{
  "arch": "swin",
  "model": "image classifier",
  "color_jitter": 0.2,
  "targets": ["class", "order", "family", "species"],
  "num_classes": [15, 67, 181, 646],
  "norm": "layernorm",
  "head_dim": 64,
  "fused_qkv": false,
  "patch_size": [4, 4],
  "conv_stem": false,
  "residual_init": "none",
  "precondition_frequency": 16,
  "epochs": 23.0,
  "weight_decay": 0.2,
  "adamw_weight_decay_other_params": 0
}
Rows from block 5, named by matrix and row number. Rows with one number belong to one attention dimension. Each number is 128 + 24 x the weight over its row's rms, rounded and kept within 0 to 255. All counts start at 0. Numbers have three digits each. After the name is the row's rms in percent of the matrix's.
# v: window attention value (model.blocks.5.attn.v.weight, 64x96), inputs 0-95
# proj: window attention output (model.blocks.5.attn.proj.weight, 96x64, transposed), outputs 0-95
v.0 099:150095113124089120120088037169167136129159153104097124094125123120119123169127115138079148107097116129122116146139154105181065165129130160102144163126117137148158105150129117131123130126078134102098151146121108119136125096124106114141119124118136107160129129140100128128121135141140138166
proj.0 093:134180130138133090141152175109102164114111103150175123156147098123105108074121160106178101127115159119127155094117134139097159107117130117143101096090113146106095129145130103097132118151168116122143083109167165131115122179125154131102127137127116091108124153127135135136132094104125096115
v.1 103:118106107174106119149137150135126084111155143176099139111143098132136127159141155175104087158123092088145102080122104166099133167131111149117123119123132147125138114119143133154136143098129135168150153125170104167142130125154129119126170104123106167112086139078138105093141100102118135106
proj.1 094:144176136101121120118095105103167123166080136102160135142115103139116126117141137071155134149109135156128167172144164097166116123133109101162105114115137091114110148113107125106138159158126138098111103114114142103126157126116155136139071175135150104148115115153121189162142116145136124129
v.2 107:139174112102162151108136162122138168131088129098157126129079170107103110137086144133107093117103183172138130130123113134096125115155096139112123158119118108157162141109159076129162127106131131153138120122132125085136123148103127114158117146141129118118133156129132113179182107094119097154
proj.2 119:135120153143095149125097112141133124112150101136090136097186127135178149147132112139168178113151141071097118101130140116166145121102157105101147110155141163129136095125113135129101084131116138075138142100096123145133117080164131117099104140130104118129115126137153124097080117155161127101
v.3 103:130136176143095132108137148158125131103143147082096117076160161153112105111171147094150137135141123165132131142145127108207151122084161131101123097156136132140130131103128156140155101125080134106100197134115136114112115105114144111122126091125143098103153130130150110108133134129139158147
proj.3 096:093104098098120122147138117118122130145126144165155127167081134096146113154126110145118133130110122146148107124102128126103129183165087117169123166129100148132159154128157089152117158131161158138167098137159115114121141175127070161143141127095153168116116156143081145131120174125120125134
v.4 104:098115098136129156145174109096126171109122090110103150138126144116116143076137120135129145115148119100144146137131142142129087122114133085109139161156144139112144125137094117134166149129109088102121161113112169157099141070128116125088106117088137161135120161148078129110122188135168146152
proj.4 092:086106173100118117130131157131156126113122142140149124118117167135118088162128102146131116132141130149116140116109116121140151137169139157134160090128116116148121142138167149140104112132156154153090131171135105103146114196079135193123164091148112112120128107101113097109150075145104100109
v.5 099:132100090086128162113128099076141138128118125131109131133120121147122092134101147167135184139146129132115145146108075111131119138158123169112141121113160137198101153146132106084156082122132119109154123110111137147104109119153132117095083140138149131133180128146173092119150100101140135143
proj.5 094:134172156165107094150116131119118161136128122121117097098149140107117150132118119094134077112133111144111120111122169166144144127106140097120123175157123106056154107121119132163114124120119139141110101150123131094157138143145122154139176158155090115135101107090091129178136159173128105109
v.6 099:084111130106149133139157183096090115101130168181134143119128143140124149152137155092118117110112126122125130133085106143128112117073115136150124094143127121088094118141115149186140115156149112128143097144107125163103133135125122108138117146131159120152118119124134195064129124096084108117
proj.6 094:148118133118159151137097075125133147146085083112113109154129137106135100116133117151134118124113115134114089124163149154158151147162157136130147154115134122120185123135162111080116141106092094127116142128122104089129123124130139112109133119121099177106137169113131067168164098189133135150
v.7 095:141148128096146158110159191127140131158159119086123141153101147126122096084122105154087169148120119163139168122116139120152141125114147130110160171103131170114099153138103122101140158112145097128106133106122113137121140113157138151119091144093115130131162106140178186125107090148118160111
proj.7 105:091101120143124048149150098124130137106113170159137099106136124116135166157128126149165105102130109098139114127088142103117104118146103113150132125157140090128168121101143128147111119138134169145114137122152125094169136164102097140129183108160116123149113128116084076123134149120163117094
v.8 101:128092130145136109088153163140134101132149110129138139093138102141105119085121108159110172141123128143162112135129170155117137105098152106125160138133157182121125062156134074090117121157117125156110120137135105140116172167123103133171143131168116129130177138115121133145112115177107142113
proj.8 092:120156143087139122164125091114099165094135151164124117173150127136136144144157128145130099085097167165091150105124111126114100165147142162164103108121113065139115179125122155147128150124179093100140129109140133148123121124100121156108131126099154114094090095139137119121138115107140160118
v.9 111:130145142155130091155139178119117130114141115116107116108136090126161133138144143055112099105129113101093113137141128118128116082120157145137136095133137090111115141088147182150087120124148137096102092159147149140104111158107107163145157160123128113083110180148113107156122161106138135143
proj.9 105:136078138089158161111130120142140086148131159120147139132108162170133129099128140170130128164089082169155136149084126135127144149106111110119132155127102164151137139163123091106158143102099118151148145129117072114119132090142134119137086102147120128161158079121167165121108135113128121133
v.10 092:102110120146115127140146137160128111087123143134155129127133113158101145156164108090159093109117166085121117149115104139142145133105113173157116109130148131138127141130119150129126116081153151084113061155129153139111120133102102142122134108119100182153101142136137092155097172080175112151
proj.10 084:184090145138116159123106108086134125191122115112093151131140128117135105136126140127075144149113133166131135136147133127123128137142162129129124123123092123120146132157160128123153115152089089150148176137111093089125134126151174095139131163148149111115155110127112170123175104167078126163
v.11 089:121123093144154148135138158148131119111061161096143080137108126166157101110128108149135116147155118163103130126143141090123115119124090122098122158112130139084105161142149159131133124148097126139140153156125169160100137088145135123157153134083137179110108144110130109085073100131120105130
proj.11 072:122073137109114122148145086102144135152156091138146139114095140092125142160139112105182146132106090077158112140112117159144127163159124116158168136167174132141161099104102149124115122113131124130109155140103121125179106163109146108106134108167135096130151137133123155162163169129125124117
v.12 099:139114126168146113147104110119122119137134123133101150124127134143140133113094122158117121109157150133141085135158138119131180139144152118089108115144138111166183126091167144113093127119101142157127156138138146159158039173105110115151195108163117108107118120131144141158133130101136105145
proj.12 095:133118103094114155105112143150159123112140121130156132105116149122123124120134147086133183156111116135136186145113141111150143148081106118139129107100130146128068144135083118168163113142126122113158105101128127143092178080155165152137080149098140134146122106168126163121081125129119115119
v.13 116:124138120110130131141129136158137180122133121087120110175065090118126103164135096083119149104103162127154117126157143105102154121144133097119135116149111142096141149115145137156082126173105171096110109136091128113112103091149116141109142110150135189131112111158076156116140126126134147127
proj.13 113:133076120138182118115145124136120089099158141151135123097154166133126140093139168207123130153137105129132137153083113116121115133143109145129152124114120132167122104135128128095175130126135072153114156121164126159132155170083143141106142112136103081120144133112164087134108130122147139131
v.14 107:137118121100152161120122098160149113113132114122168124157093138086163117131128079161128149150129151119174107116127148122160093123099130132127109174160132121142138099125110123112131095089109104103099106119116090156148126096137113164131108133123132191139097144139150089127087191140150104124
proj.14 092:125120136168083070141135130116117141125136130118081115114195092159105125140128143094110114103146142114127167118110108137107123118158114123134155084079141124122136165135128143125148109165125137123134153156137156117120112167125144144102183102160129073099139101101099160134137073128126127133
v.15 091:138109163140105147158123151151161163156138127119139094116141139094118124120131112142090143119111127153106099162128090147095133139110116097114176125134136120153111130146160077161075151137075123111120136155122153113129149133178082116096122141112116148130144105114131150133171056120157102115
proj.15 099:105166095112170108112138114114132149122101164138123155144109094143137158119154149150174126115109100108099137122133129124172120145135124133143068143118130115102143097094091161140144143158128143159089125086120103194163138131075187132124089142137132114129129149124125119124142152117141160100
v.16 099:129149122145172090102119125109122091139100103149120098119115149125123096127119127123134080137158112139081123124121165085082149143099164108152124153141109107115142091145159136081104108162143126165112182123097164152117146109147140116161164134127121128121111095161122116144126118181080115119
proj.16 102:124111175106095170136148131121142159109165124122167159152131111109124145142133113093134148133108120171162159149104116193145104146145105132122165111146126147155081175104114133167152139091120128089155103147151135156095091149123107136160117111116161129102165150103109128128129146097115144143
v.17 108:077114160139141153140158084136142160157129193104189104127124134162126130159166124142133116094110146127129138137172152151129153089073106111132122184144159122145159133144164114102109098144099139153146148124124134139127161124135127159158141120128145150127100095126101151132100117153127131146
proj.17 120:154167098114153142134099133124124114098123102136081150136145105115117095130146125141131130129130159113106111125109114155136107177198140163136163103109129139123101136104081158154140170149127073094108158134126140159128134115103162085092123092134152107093156147141130110099157099104121140111
v.18 087:096153130114120125148140074166123130139112155147120123112122193152118138143149137152169083124123149148119107147128109106110121153141118136149111132119095107143147142134150155071167151115121180159110120141156096094167111093085139170173167132115107125148131107141128148144110130087127156122
proj.18 089:152125127144099179127101145114165115129088075106142128126132090104132107149119116102127160141133146091159119103128162124126131129110104125109102129109149148138120113106082092176124104136102076099152122108089151158082131131139141068154103146101170120108129154136122116120097119119114087146
v.19 100:120123160099138123092147126160119124130097112111146129146149139118144104124157109170162149165124107106088087135128122082101145152149126055151131077143123130112109108117135118145154129119159116155120155102096106104136129152114177113134107114163108126124143131136156062102137093156164104124
proj.19 109:097165103143113137111124152105107111133179150122098142123098077148116169145130126091075114119138106108152133134136092143104096111127121160105091146114157108135143118130107161158102129133109155121130109143108170125170132110159070144121129119092158159112116110127112170122120162132121190124
v.20 085:157132084149108136136080071170125131102095116121142147124138107098152106116116111136116167127137149163161143152112159135109115096145124145121123102109132130099160170126131150142167149137100124163192133129136103075122127153116167113134143158115126105128142126157093140139121102088099149084
proj.20 097:082099127128160115134129173147118113150144115140130102110102194137129116135118135138169114118146145081103115072139116127102110117148142129125151133152161140143115077149104102118079099122151141115109122084106144148147108110127078108134098085134127142163099138124164105100094160140159120138
v.21 099:134097175113153163128136128142094177131121154177089151110105129127137093112140125119124108143136159147101143138143106139131084108092161143125130110137065122145087103144119134129148166102112181115131166142157150097133128125119154147097137141134104102114097117132065141150116108160102131103
proj.21 098:133124095104083105148096109137151076130098103109150117124114126134147128132138136134093183125105100095150135110133137158150173140113092105146099109126178148136130149094090123128102113088127054115134126135120108173112107125138136116154135114102149150131170159125189107131116135115143131129
v.22 098:074100152147122139138108116139123124136122177118150127136107133158125128125075125137146138153117089138141123083120123129164140051130117168105146118143130101118145150128188125172077151125129139127121120155150123137179081111098108157101145106094161120126122136107142096112110142121151112103
proj.22 099:169102102147142085128125134126107117132138091142120105099159103132132119103163097115123123123150165112111161115132145078089119176118111098162109109150145182131105128123108147063170107102129124132145149104113112118088147094156166123116120159132109119160088117133121169140115139109145130162
v.23 107:153117163121165119108097121175138156116145160071121136126149167114158177138115151103116142160114130118118095148135156100135112150112168136105110128135163077131131101130131103119139186125117158147127149118128067103152102158131135122137150125129115094159155114111162133160149171100106118127
proj.23 119:119195081152106159127155134128136128130114120211123125130113156139117130142123139148134152093154163127154141107106126131158129111100122129120102124117108191130141141108117129164132081145134142099144122112151165150112149106143136137140115114106133173092114145158109151095096097149172156146
v.24 101:153149107110115154137179137117091107113117122114128133114141133140124142162101132093156106105155118118074115152091115102092174073102146149128109114094131132127145149096145148156179154120172128170151114118152161134143103115112104134125121154125132135137142097095149172126131073115150153154
proj.24 107:111113143139152131110104139128158135145128118105117126103113117124133140146119091138148157167106148100150107078193144146143109147155138100148141137179152113115149091147070107127121099110089143118111126107110096094123140117145130102165105135118173168163103180164112090123111144155132113126
v.25 098:100136138130093094123103099116119162162149132140122102109139138078124112165148159159065149075114102148088115100106147139112109120115120124092158122086153127156130128123135125111101126148137173132133126126160095138157134121132129136105129153147176129120138150125071150097154122148086158165
proj.25 105:133199139112178141149146171149130135106139166132151131162128096181107132113098115102177082164103110124116140117129116139123112145134127124138104144139099118130120128144102098132124150176115111118099107110131138152118116115102119111169086142101089102115133130108180105179102130114127128098
v.26 098:111155161110200177124110149127152123143097135130176128145140136155139126128114122153146090093112130145138106145132162067137140124124124115105126131074132136112100117096149098134156167093131132121119103126133141108175128119146130149136156186141110152173148161109098147128111135126146171107
proj.26 103:129161072147111112132162113180129140107150114134069127081111117118124135144116139103116161122147179060138126105106093149117137140131132130129123121149123146143168112165089145143112098175091108150124137106157097130139130137123124127124099085095138111083139128166148122103143090124134125137
v.27 096:108107124145149100118119089130116190106125154121136125155157140093119154137124124152131126172128132099099077128127129095125153158114122095147147152113088139124114106124141120130167127116121106151140132158153083119181133155129151121173106112161133148105165122131124086047128096155125120140
proj.27 098:129192134110107144118140164119130081138147110134113129134098125180105098153149138075103134128124101117137166122154101145108087109145135163106095121112171113126153112162091161124086136149136111126089134111065155122138130153110129150088130139116123110110114127128139183161132138122127153109
v.28 104:136124139096085074118101151127104131105133168164123166066158094157155130146164122130108137129149098140090118134128112121116081150145137111147123141105121162108105161134114156145118139089172153120146097112163135121086124140143138159108118117147129078111121137121092095099112111108147093142
proj.28 100:103150152162151155126148114131131099169130106098140121185080137140094113098112139132126098152100115128159100118160154132118146122083149127119096127128128100123137080146168112098111132149111096161134141141100151140130112120126106064120107152115142159179126146116174175138136148124100153116
v.29 101:110151134104108174122149147125100144144139134113125139175079162151129143105129146146150152111130157154111176120080098140094105128159115116115116158105097122164106124141135102114146104162139148121119077126159124163121112098147125128120089111101186135100108158176104127143136141131171099116
proj.29 101:143086139160113104134142129140154126116127132107139113096160085096139144137142102150125109140161102097126089130133136129169128114117123147123145132146161158106146148086134180130155128078133133093160184139080169142119130131120148133134171156171103127130152111069144117164092116137108140143
v.30 084:143158084126079096153153129133143169129061170181116125100108073123109132120116079112150156133102112116135135124132071127118103145161107085160158153129147148138128174120104152105145148121123097116146115125136122125102164146144125118130157124145112118140118147120088101097141129110117117136
proj.30 089:079141152138162151112125153124123097147169111086152106176114167142130136145120164152141090146117119140120106150150156135135158106109133163085113136137112120132140081155127116134101107177119120158115133161092125126149118134131166099081099157121120106143136125135176167162159146124148141090
v.31 082:130166069135145115123130167142097049127129100179161163083145098118130129171136139123116143140146129162124155120120118129086098130119104149162121074128094147105117156124127156137111133137130135094156168159116163106126128132134122137110140125162151126139163129127110119157118109093144106160
proj.31 091:145098197103127162125110103125099167112132152119101108174128127143113116086133118146127134117126144139107122114151117143119138148121176096125118155165133097155111099157152103123136136097139125176128099143112108162139097117121093092147131154083122123153124141107185119119130168160086158101
v.32 099:075127154126116131120115083094140140156104160166171107162066124133139146122076120117113114085143135144131096124123136133150070109123140162115127114087137163135118099119099109155122124151149137116138088106102146151135136102161120140101144163151129160165109115093127141090137100133127104107
proj.32 090:168160096147177126118133129141082143088139098121104121097205140100109124122156167158127132103129148119098152090131120128140185150108130105131119145133086117095141136133152126081143109131103077123115111105157114102104112152135134125118103116143102112103127145145128111178142107113118119161
v.33 101:175115200107113137169128129113148118146085133133123106098108125152136150138128117119185118125146092126093114127138116117081133148150132098105133070144161101143151114108132087113139152118177138128109120161084133139142124153179091111172151140139116102131156126130124134113138098144098117116
proj.33 105:106147045126165167081138141114080138154149122136130128153114130113118125145112144118102128120093174114144140119157125161155124125106148168132108174116118143106140125136097146135117099129086147107166097127145125097116167099144155135122108117078162162132097132148120137127147117125140171162
v.34 107:084134146126130156118149106150113118103119126087146118104107144139123107110132106139107133160117172072124157111112145157152121137126112104104158120135135144129117137122147115071109109158093156113136059163107135132097115142137104100084091150102173152097168149128108148142182113120120118110
proj.34 107:218109109133127090154124158113126133150139138176122141168188115170135137136135123104128129112118103170102141155120116113092121129120169148158138116125107090089133107136135120157156109120140133114121156110143088099144117122094145128168118131160105102121132096099106103129110173139137105150
v.35 106:094128121155123119160109118149123152138170146126128151147128123124092117163136187118132116153101115128065139104129106143133174132106155141067114097144101133148105136132145132145154156109152125138157143149133095160106084103138157100105099110188132136154108147142156098130151126104124090099
proj.35 106:147183136128107125121125122136138099125088124142129110140097166118107081079138117153160136121170125109156123126141136101146080118116109111175116151110131147106161150120150114119111105159125110103130093107126177118131166146132096163182136139121098132124133132102121179141063133156146156124
v.36 100:170167109098114115123106137122115139122134097147120146110158103085120151152126114106141140135143092142068112045154124153145103133145177125124132126096138141133138141111098149146136141111138172063132138141138103107163068148160138116115127134147131099156123142097104107117117108123105147140
proj.36 108:118117123152103114132137140175118095125141145135130096157116141142117115116089150134094151143110133082175142157143130085108159115085108115138098128197114116130134130164145081100117114140131127189113119114145122121083122099138101098163128165106118124166140129157177136124105166126131137107
v.37 099:116151106142120132144139126138135119138164121097115104129169111155119144115127154103119151132111125123117161100155108176173122051115121125177124131119166110131110139135125118123104127125128200118181119096126096175122101132147110121132116081131165139128130112099166131101122118084086131108
proj.37 098:138141129138161125124109101129122147109082162161123108122100152124159106133135090184140102136155137121109079157076137087138135183116123106106127132155104146125152126099147133147125147140142106108073169138106131096098156102120157121155121155143065124135134109135090131150114153154158118124
v.38 090:120114096105165158151120121131139113105137117112129124089104122103140130143177158059106103174151137151122166139112126133070079134124140156101148133127115166130115143122078122111147118114160096141129119122114119143084194139132155118120091153130105127146130102141121138171125163132159116121
proj.38 076:163132154128111094109131134122129130157117141132093143156152169163119123136108130214163146094145114109113096118133133158147110100146161107129151134109141108137159114110153126155105119099131139109111144149137172106159084119096078128137191089160148129129131147107125108092130103149127145138
v.39 091:155103125165088110154079080116140122125135136159119094129112105134133158123151161157115146118120189147109093115129113124110144135137167110091153122158088130136093122137115120144149117181128149117131104151118124106141088132138106091124067130137136128112131124120104072143143144174150114083
proj.39 097:122135122102150121110167134161098115141101118110140153145113192148101072109156128141140096133148093111148168111166124107146093108132123141166140150119146144109139150126122142082137129071145104117148132109114147164103143151089164169172146153147126110165136136127151173124102142114108113122
v.40 092:151148113112079111141089194137133125119104117112122119114070147144151123123103159110148108116101097162116115102117148128100108154128127148118122113126129100095116126130123130153140131152114105084096096160132131113099137086178097082123150151095160147115137146119158167111186150113135126152
proj.40 089:099095139126156149132170090102111163159122116143185128141141128078112155105129130150150114126134134114160134116122119128156131103110098112120107157123091172124144119119175103078127105111122165117173114073144106121118120171108126150110066127134097140138122156110122107148089116117126101145
v.41 102:090126155115169164170118097158103108117136178109106146092098147106128134123126095115083117105129112090113127141115180106137101107157096134109166176105126160147123155120164149086134111113114134113107142138152106123125115117112116104127158158163173127126144117104153113147135112107155167161
proj.41 107:178154111143098093138157136137176137092130100150145127160168080147111136119131137113158166149118146119114130132128113131116154131101141141124132074164133095116139101172072106165111083163146147137127142103155125150109123126098140110120090126105109091131124144131130123131095122131150079083
v.42 123:094125110110188145105114118099097115110109137113135154171080111145197151104118077145137116164139136149162128113124146126138086144141117134088124129153079158108098105119121141153131133145098084116139132153106116158101156126165161155126119127142176151133111112112117122114110132135104096142
proj.42 122:177090119114093114134156125143115126131157112137139104137175136120089131143124159126100172075132120142102143158119128155107164094134107137151161111097151104134138143142149123088123104092170156130116142153172141111132087138113100107110172094150097087107123122111174107119142117142148158115
v.43 097:135132116171126164172118142135128114133114132156140106124098128144097125136155084082170108091143118147161089072097119106152109157175112112152168134132108139138138109081124130113129091116077124076146116113131105119165126127142146122101171138144120168105130140130110126144157126127174122140
proj.43 099:134108134139132080117131116123140147144147094085113136116167096129164142122110168146090153140109106075101157178137123114124159107089106145098098135129123144131130135148127111142138140158138140175128130134113113148070095113138158163121077163139107069124129118132149120175104133109105102131
v.44 098:167133123132164141135122161141128088131178118141107116145149130118149114112132084142146135106138083097163118182132159132066107114164098155141128119113100123176092128138127103150145123121104122110120112122156123109091150115136100137117086135165175167125134127151129096124135134116184102157
proj.44 092:090124135124105126116162082099158168114089152104125145113103082117104145139142130133099130126123153160108137068150091140150133134117144133116150120130150068091124121156130169090101138131161178133121148145101140180151106155092128123119138115127122084136125133090146129137114097136097126098
v.45 085:111102137136144138119154121134119126163156113118134144100117125142095149152104094095097116165138113139089109123128115129129114148086129156108160133096146135138166165104142117102099093118124165072127135155134115182148105126151130170134137128122125169167119132100098137138073077149133126188
proj.45 094:159178149123102117156098135116169143107128157129101101137147080117124137119118166137119159130068125123146151143128144125130163136132141081150075115145106116108120125156125136176142146143105075193116107130139124081117123127153139109111129156129130096134161125138145121163181116114133151106
v.46 101:121134078119154133107173122137154119078140113116122119151123156111137101139144125080122101160126114129138111110108121102114123120102146192192097116097140088113159145098130120145145151134115137153153181117108122160187153113137161130140151093139119160165117125133108117147116141120113110170
proj.46 098:149145169118096155123082143086123157147154119137109131093140091118144137155096118156120172130123158138122158110102136169137147144173128058088121115174116164145086126128115120138117144106121116093144084130110145089114082122165086105134109149120124120107124142127133111135130135167120143137
v.47 107:099111175149077101145115106119132151160154083102140142158133099142096106155110144100119140110121101087086137145113135123136129132137103129131161108139153119150099071141158089101114106170159131136112119112157129118074128149148126137162126105131165153122088147162089124151138137157150108112
proj.47 111:148141136124141119102148146112136148107135162117135141138126103094113152074158153164115089140120102173145118113112113159122131144105151141124102143103083150109119189135130186106182144101108114114170120128149146123157150129162122147121123138141106132112166088080140161156119093109122149156
v.48 086:096133091099148138161131157162090126132147123133127131102141153089149118159129144133129104141107155142126139106118120118122149083170145092146134144159127123120097092120137112130100104167112128113097105124156074131127124135145154172194109138088166111111087138098104138140124151116133061118
proj.48 092:158089151130125112114102136151138135156122111093104120168150090175145143095136118147139137134152092059120117142115155129132095133089099140117135129111153169152167139116095141103170117089101115134124170162105160169124140086144140117102132125164112120115132137116173132145116085134146148120
v.49 124:137140076137149175133109116144100088096138124083114124121133106146132126151136133141115150163129130145125165126105124116111153127131136131083100154133116136149086076116128171121114084131132063114129126138143098152107150138135157161157065145076152130112122101112142130135123151098163100156
proj.49 121:131085152110072053136138123118147149167116146099128118146137107129130137116111110120144110103139079086129130134121127146130079089131099132165173139127146130104164145101105127143145117110126192125108161156126163115149124119115126138118177105191124099129136139117140138131131105139114131093
v.50 112:172119132125093118173116163117126102152113126114119111089118071136102100150121124122116118143140172149154119109145126141103093098110133122153135160126179119120133136113105123144110087206152134107109137112116140144138160154147143126154155100070136162103116145137123112134122158141081085124
proj.50 104:100079146119157097073107114121106132146158145095120126136128159127163151102130129150132114131101080111110110151110126138145137157137141101087129125149089155134128135115127146103163164043089107138160131132122118104121099098140143143074102164150123117154130119109148134150152104113158142139
v.51 109:105092143112102153129120067116125104133124144080168117124133093139157108173145126161154157139140097087115157083131123107117170115119112126117132135145094173110164115114155148144103086114165126153132129111119138144114116158129128148119127159111154168118120120100111093111089137177161155127
proj.51 109:168127114141159079109127172123104115137174122113111144130132091160090135106142104104077117154144146143131134159157114142090083145196137127167145105132164093120104117127076142103157148109120134133119135160143147098155141118131114122148148122151171124153111129147126166118154153103110124142
v.52 091:138154180108139138114141159096124154156104139112169112132100123108114131123145083143157136090096128107137135091128148136090131128104119050148136153154135118130171113110111098132124145104144162147116082098057155141155123147135107144148149124124127113107096120116112151116133128182114148115
proj.52 087:103111091135172110108115134157105092099172143132092140114152100148143146167116143119075127175137136116120120176132112120122130135172151176113139091128126122164117125140126160122143147152096108105112180134163101091122138097132142130096109107116163141121144112152117095090152109090144145144
v.53 079:162148145155105143128091068118104121154174082159105127134143135129131132120158118137118144091111162156139087164123137125132129110071139138131131103109153086134141158096140122134140101150122087143100121137148138126172146120132151131146144112110105115103113076163157197137131145134121155156
proj.53 071:083119127108189109143135166155138123135114186101150139104109127105110123146103139103166098144122111102132127094139123147119145138170122145131134165098098167140105134154134120155135177115113157133145112074136115121113126142126118115111123102123165142147164174123115059108142095095128107137
v.54 109:094141101136067104153126102131134099111124101160119114143132123096094115185132100109126128099119137114146137104111121148148131094159150127091146113113075165118119085121135163104121134162161115136129109139138099127122142104119168180104080117129166109116114166157102145114172113162122120113
proj.54 112:147120163124169112128130170143094142149142136072152116163157125171144101073108137134151091137138097136119129125161150120082099119120110157169152149102143113123145151165125101097122127129160129112118118134132168134114110159141107115145156141161114109135145130087179117172081139114148110142
v.55 093:107136137125145131145111085119149128095121139120121108165116108069172118166091153094125092165119152085139107113142115142121148072143154139171087136112133136115129122149124160125088100140152133147097119102118134131148121122117155123147133129118132107125124104138177042131157132112131106096
proj.55 092:192123121150120151103136161141116106137141084117133165106172113165122126126156116106120158145169105181108139158133139141129109129134104117078165110156129140104122108113105133112139125081120127079131144136108144146122126127135104108127125113177133129126143133129080195123102154136150081157
v.56 112:140137115125114118088141142108129146107153136142170168129111158172147107096111117142126119152143121155109096120119142130128114180162165152111137146108095187173112101122097126142168127102131135092143153130169124113112140149168163153102086108132111097104163124151134166138120114110107081111
proj.56 110:123122147136080116169121103130116119145105079136123105108143133075136146145124145113105165066125147104154160110136158135118116104080096136139117146148150095095143148109159111108102145113149123162146079150099139142123104132131077127146163166139116133160086141107149084118108145138138159127
v.57 100:107101073161077161125156157147105098120122178111165158097137151133125180121123103143118135144138143159147121125054144131091168133127093110141137130149148136136110159148121106131164092162131106084117134118134125109128142154108124114144098125106165097131124109105114117146141142163151100132
proj.57 097:144106169089151114137125123087101167174124085123096122159155110123135120140136105126132105132134140122080111114203116106121082093169170123118125130163123131110137100115127162096117141068131142146140126158095133121144116104120159126115136170157124124168092142151136109129143104139119137107
v.58 094:099103112123134146132077104140120119116160103148176150129163113127081117192131139114162090162122117155086156118123118128141139156135097117181179118128107112146111155138147112158093096106118083122110144142131091129134149138137136092150108126170146122138107116160123144134182127139128126153
proj.58 085:176183160144130094121114170122110148141115146107086139165115091131141133068108147106127128115120126105114112134151135151091131124098154108086081147108137148120130110137187138110134163149130131166140099143139144129143113094161119155082132163102097127133127138088143122142124125112115176139
v.59 108:099121097144142164131115113129091131099104095099135128174128111186129124129073095128153150121163132149145155100105138153121099112122111094087151161098100109107121126146142084122125160128107082109114069146119157132076165137122109135169112130102148118142133106127115151121125124119141154152
proj.59 100:151080147091147103135160127125120130141142135156126103120130154089086135127134131107132121103084131114081114135113116111118165098128155142152143107149131144111124113139166159109112078114161159147104184116154109131146104129127139138060121094163104109128128124094137079087136093119131117089
v.60 099:150176094116170143086138137143110132112158140100146128150153142111134100149148143129148149112113159137123157121122120142112166125105122132174097086134144144143114068160088153112135144102090165139139131080100099093143117122111139162129166136136133147151101090132149142167112123083134126170
proj.60 094:138115141148104154154118124119139139097095138134113145132154080117155167163133123141121166133135112097147089129131146149144115140154111140101146147154134110171124156086141120173145131157141106110111175145140149198127150105127118085162135111115167133086145169154135094115105121173111135094
v.61 094:108100114191113120193120082124127125099135162138125108118175106128133162168120181098115127129136142085151139101114127118097147137092115135131139120156098096143086096118140122122128161143133114109165139105163123119120144136127121150145120118138154141129154114099068131119162165077126125142
proj.61 101:154167140064156146085144146132135138152089116120119136154079170157106073105144112140127085129130127177083137135126127144164098124148144129133136148112125178114129140125094119121140121111116132113102130162091130170122147122094157163145086145125106118119129138118163159129110095160113123112
v.62 099:144159107110117096120135111140127122166090163144128152102111116142125149137109128097137177094149121174093201142128115142119109108088081127135107092161167133123142087135132144120132127128109098118123132138130124113132124108128102168171188129147153127143111124154082162124133135105131109176
proj.62 106:122104158119148169143116152129093162102136107106138093171158111089119139115131130162159103126100160098122062094165135177130149158158147135129139166107114161137118140121147127118116114140118123118153148132127128156112143104138133081104118090096139141100138137147171108148133092158095167106
v.63 106:142174135121077143139111090123147166110144126090116151112115110111105128077097124109148139103149100129144178134135131171116153063127125134126110108118160174089188139121118094159125157143110163127143121127119114105170127124147109130106150128102159156145111138139100104117103164124125138105
proj.63 115:104077106142153111118141179147095095113142134151142105127122146119145110124159083172122144147149178107117094085148130074102111179151126133140157108190114123160084122131125142074147112122163113117124144105127119124106158132089119123148125113111139136139087132142143124107100133118128126145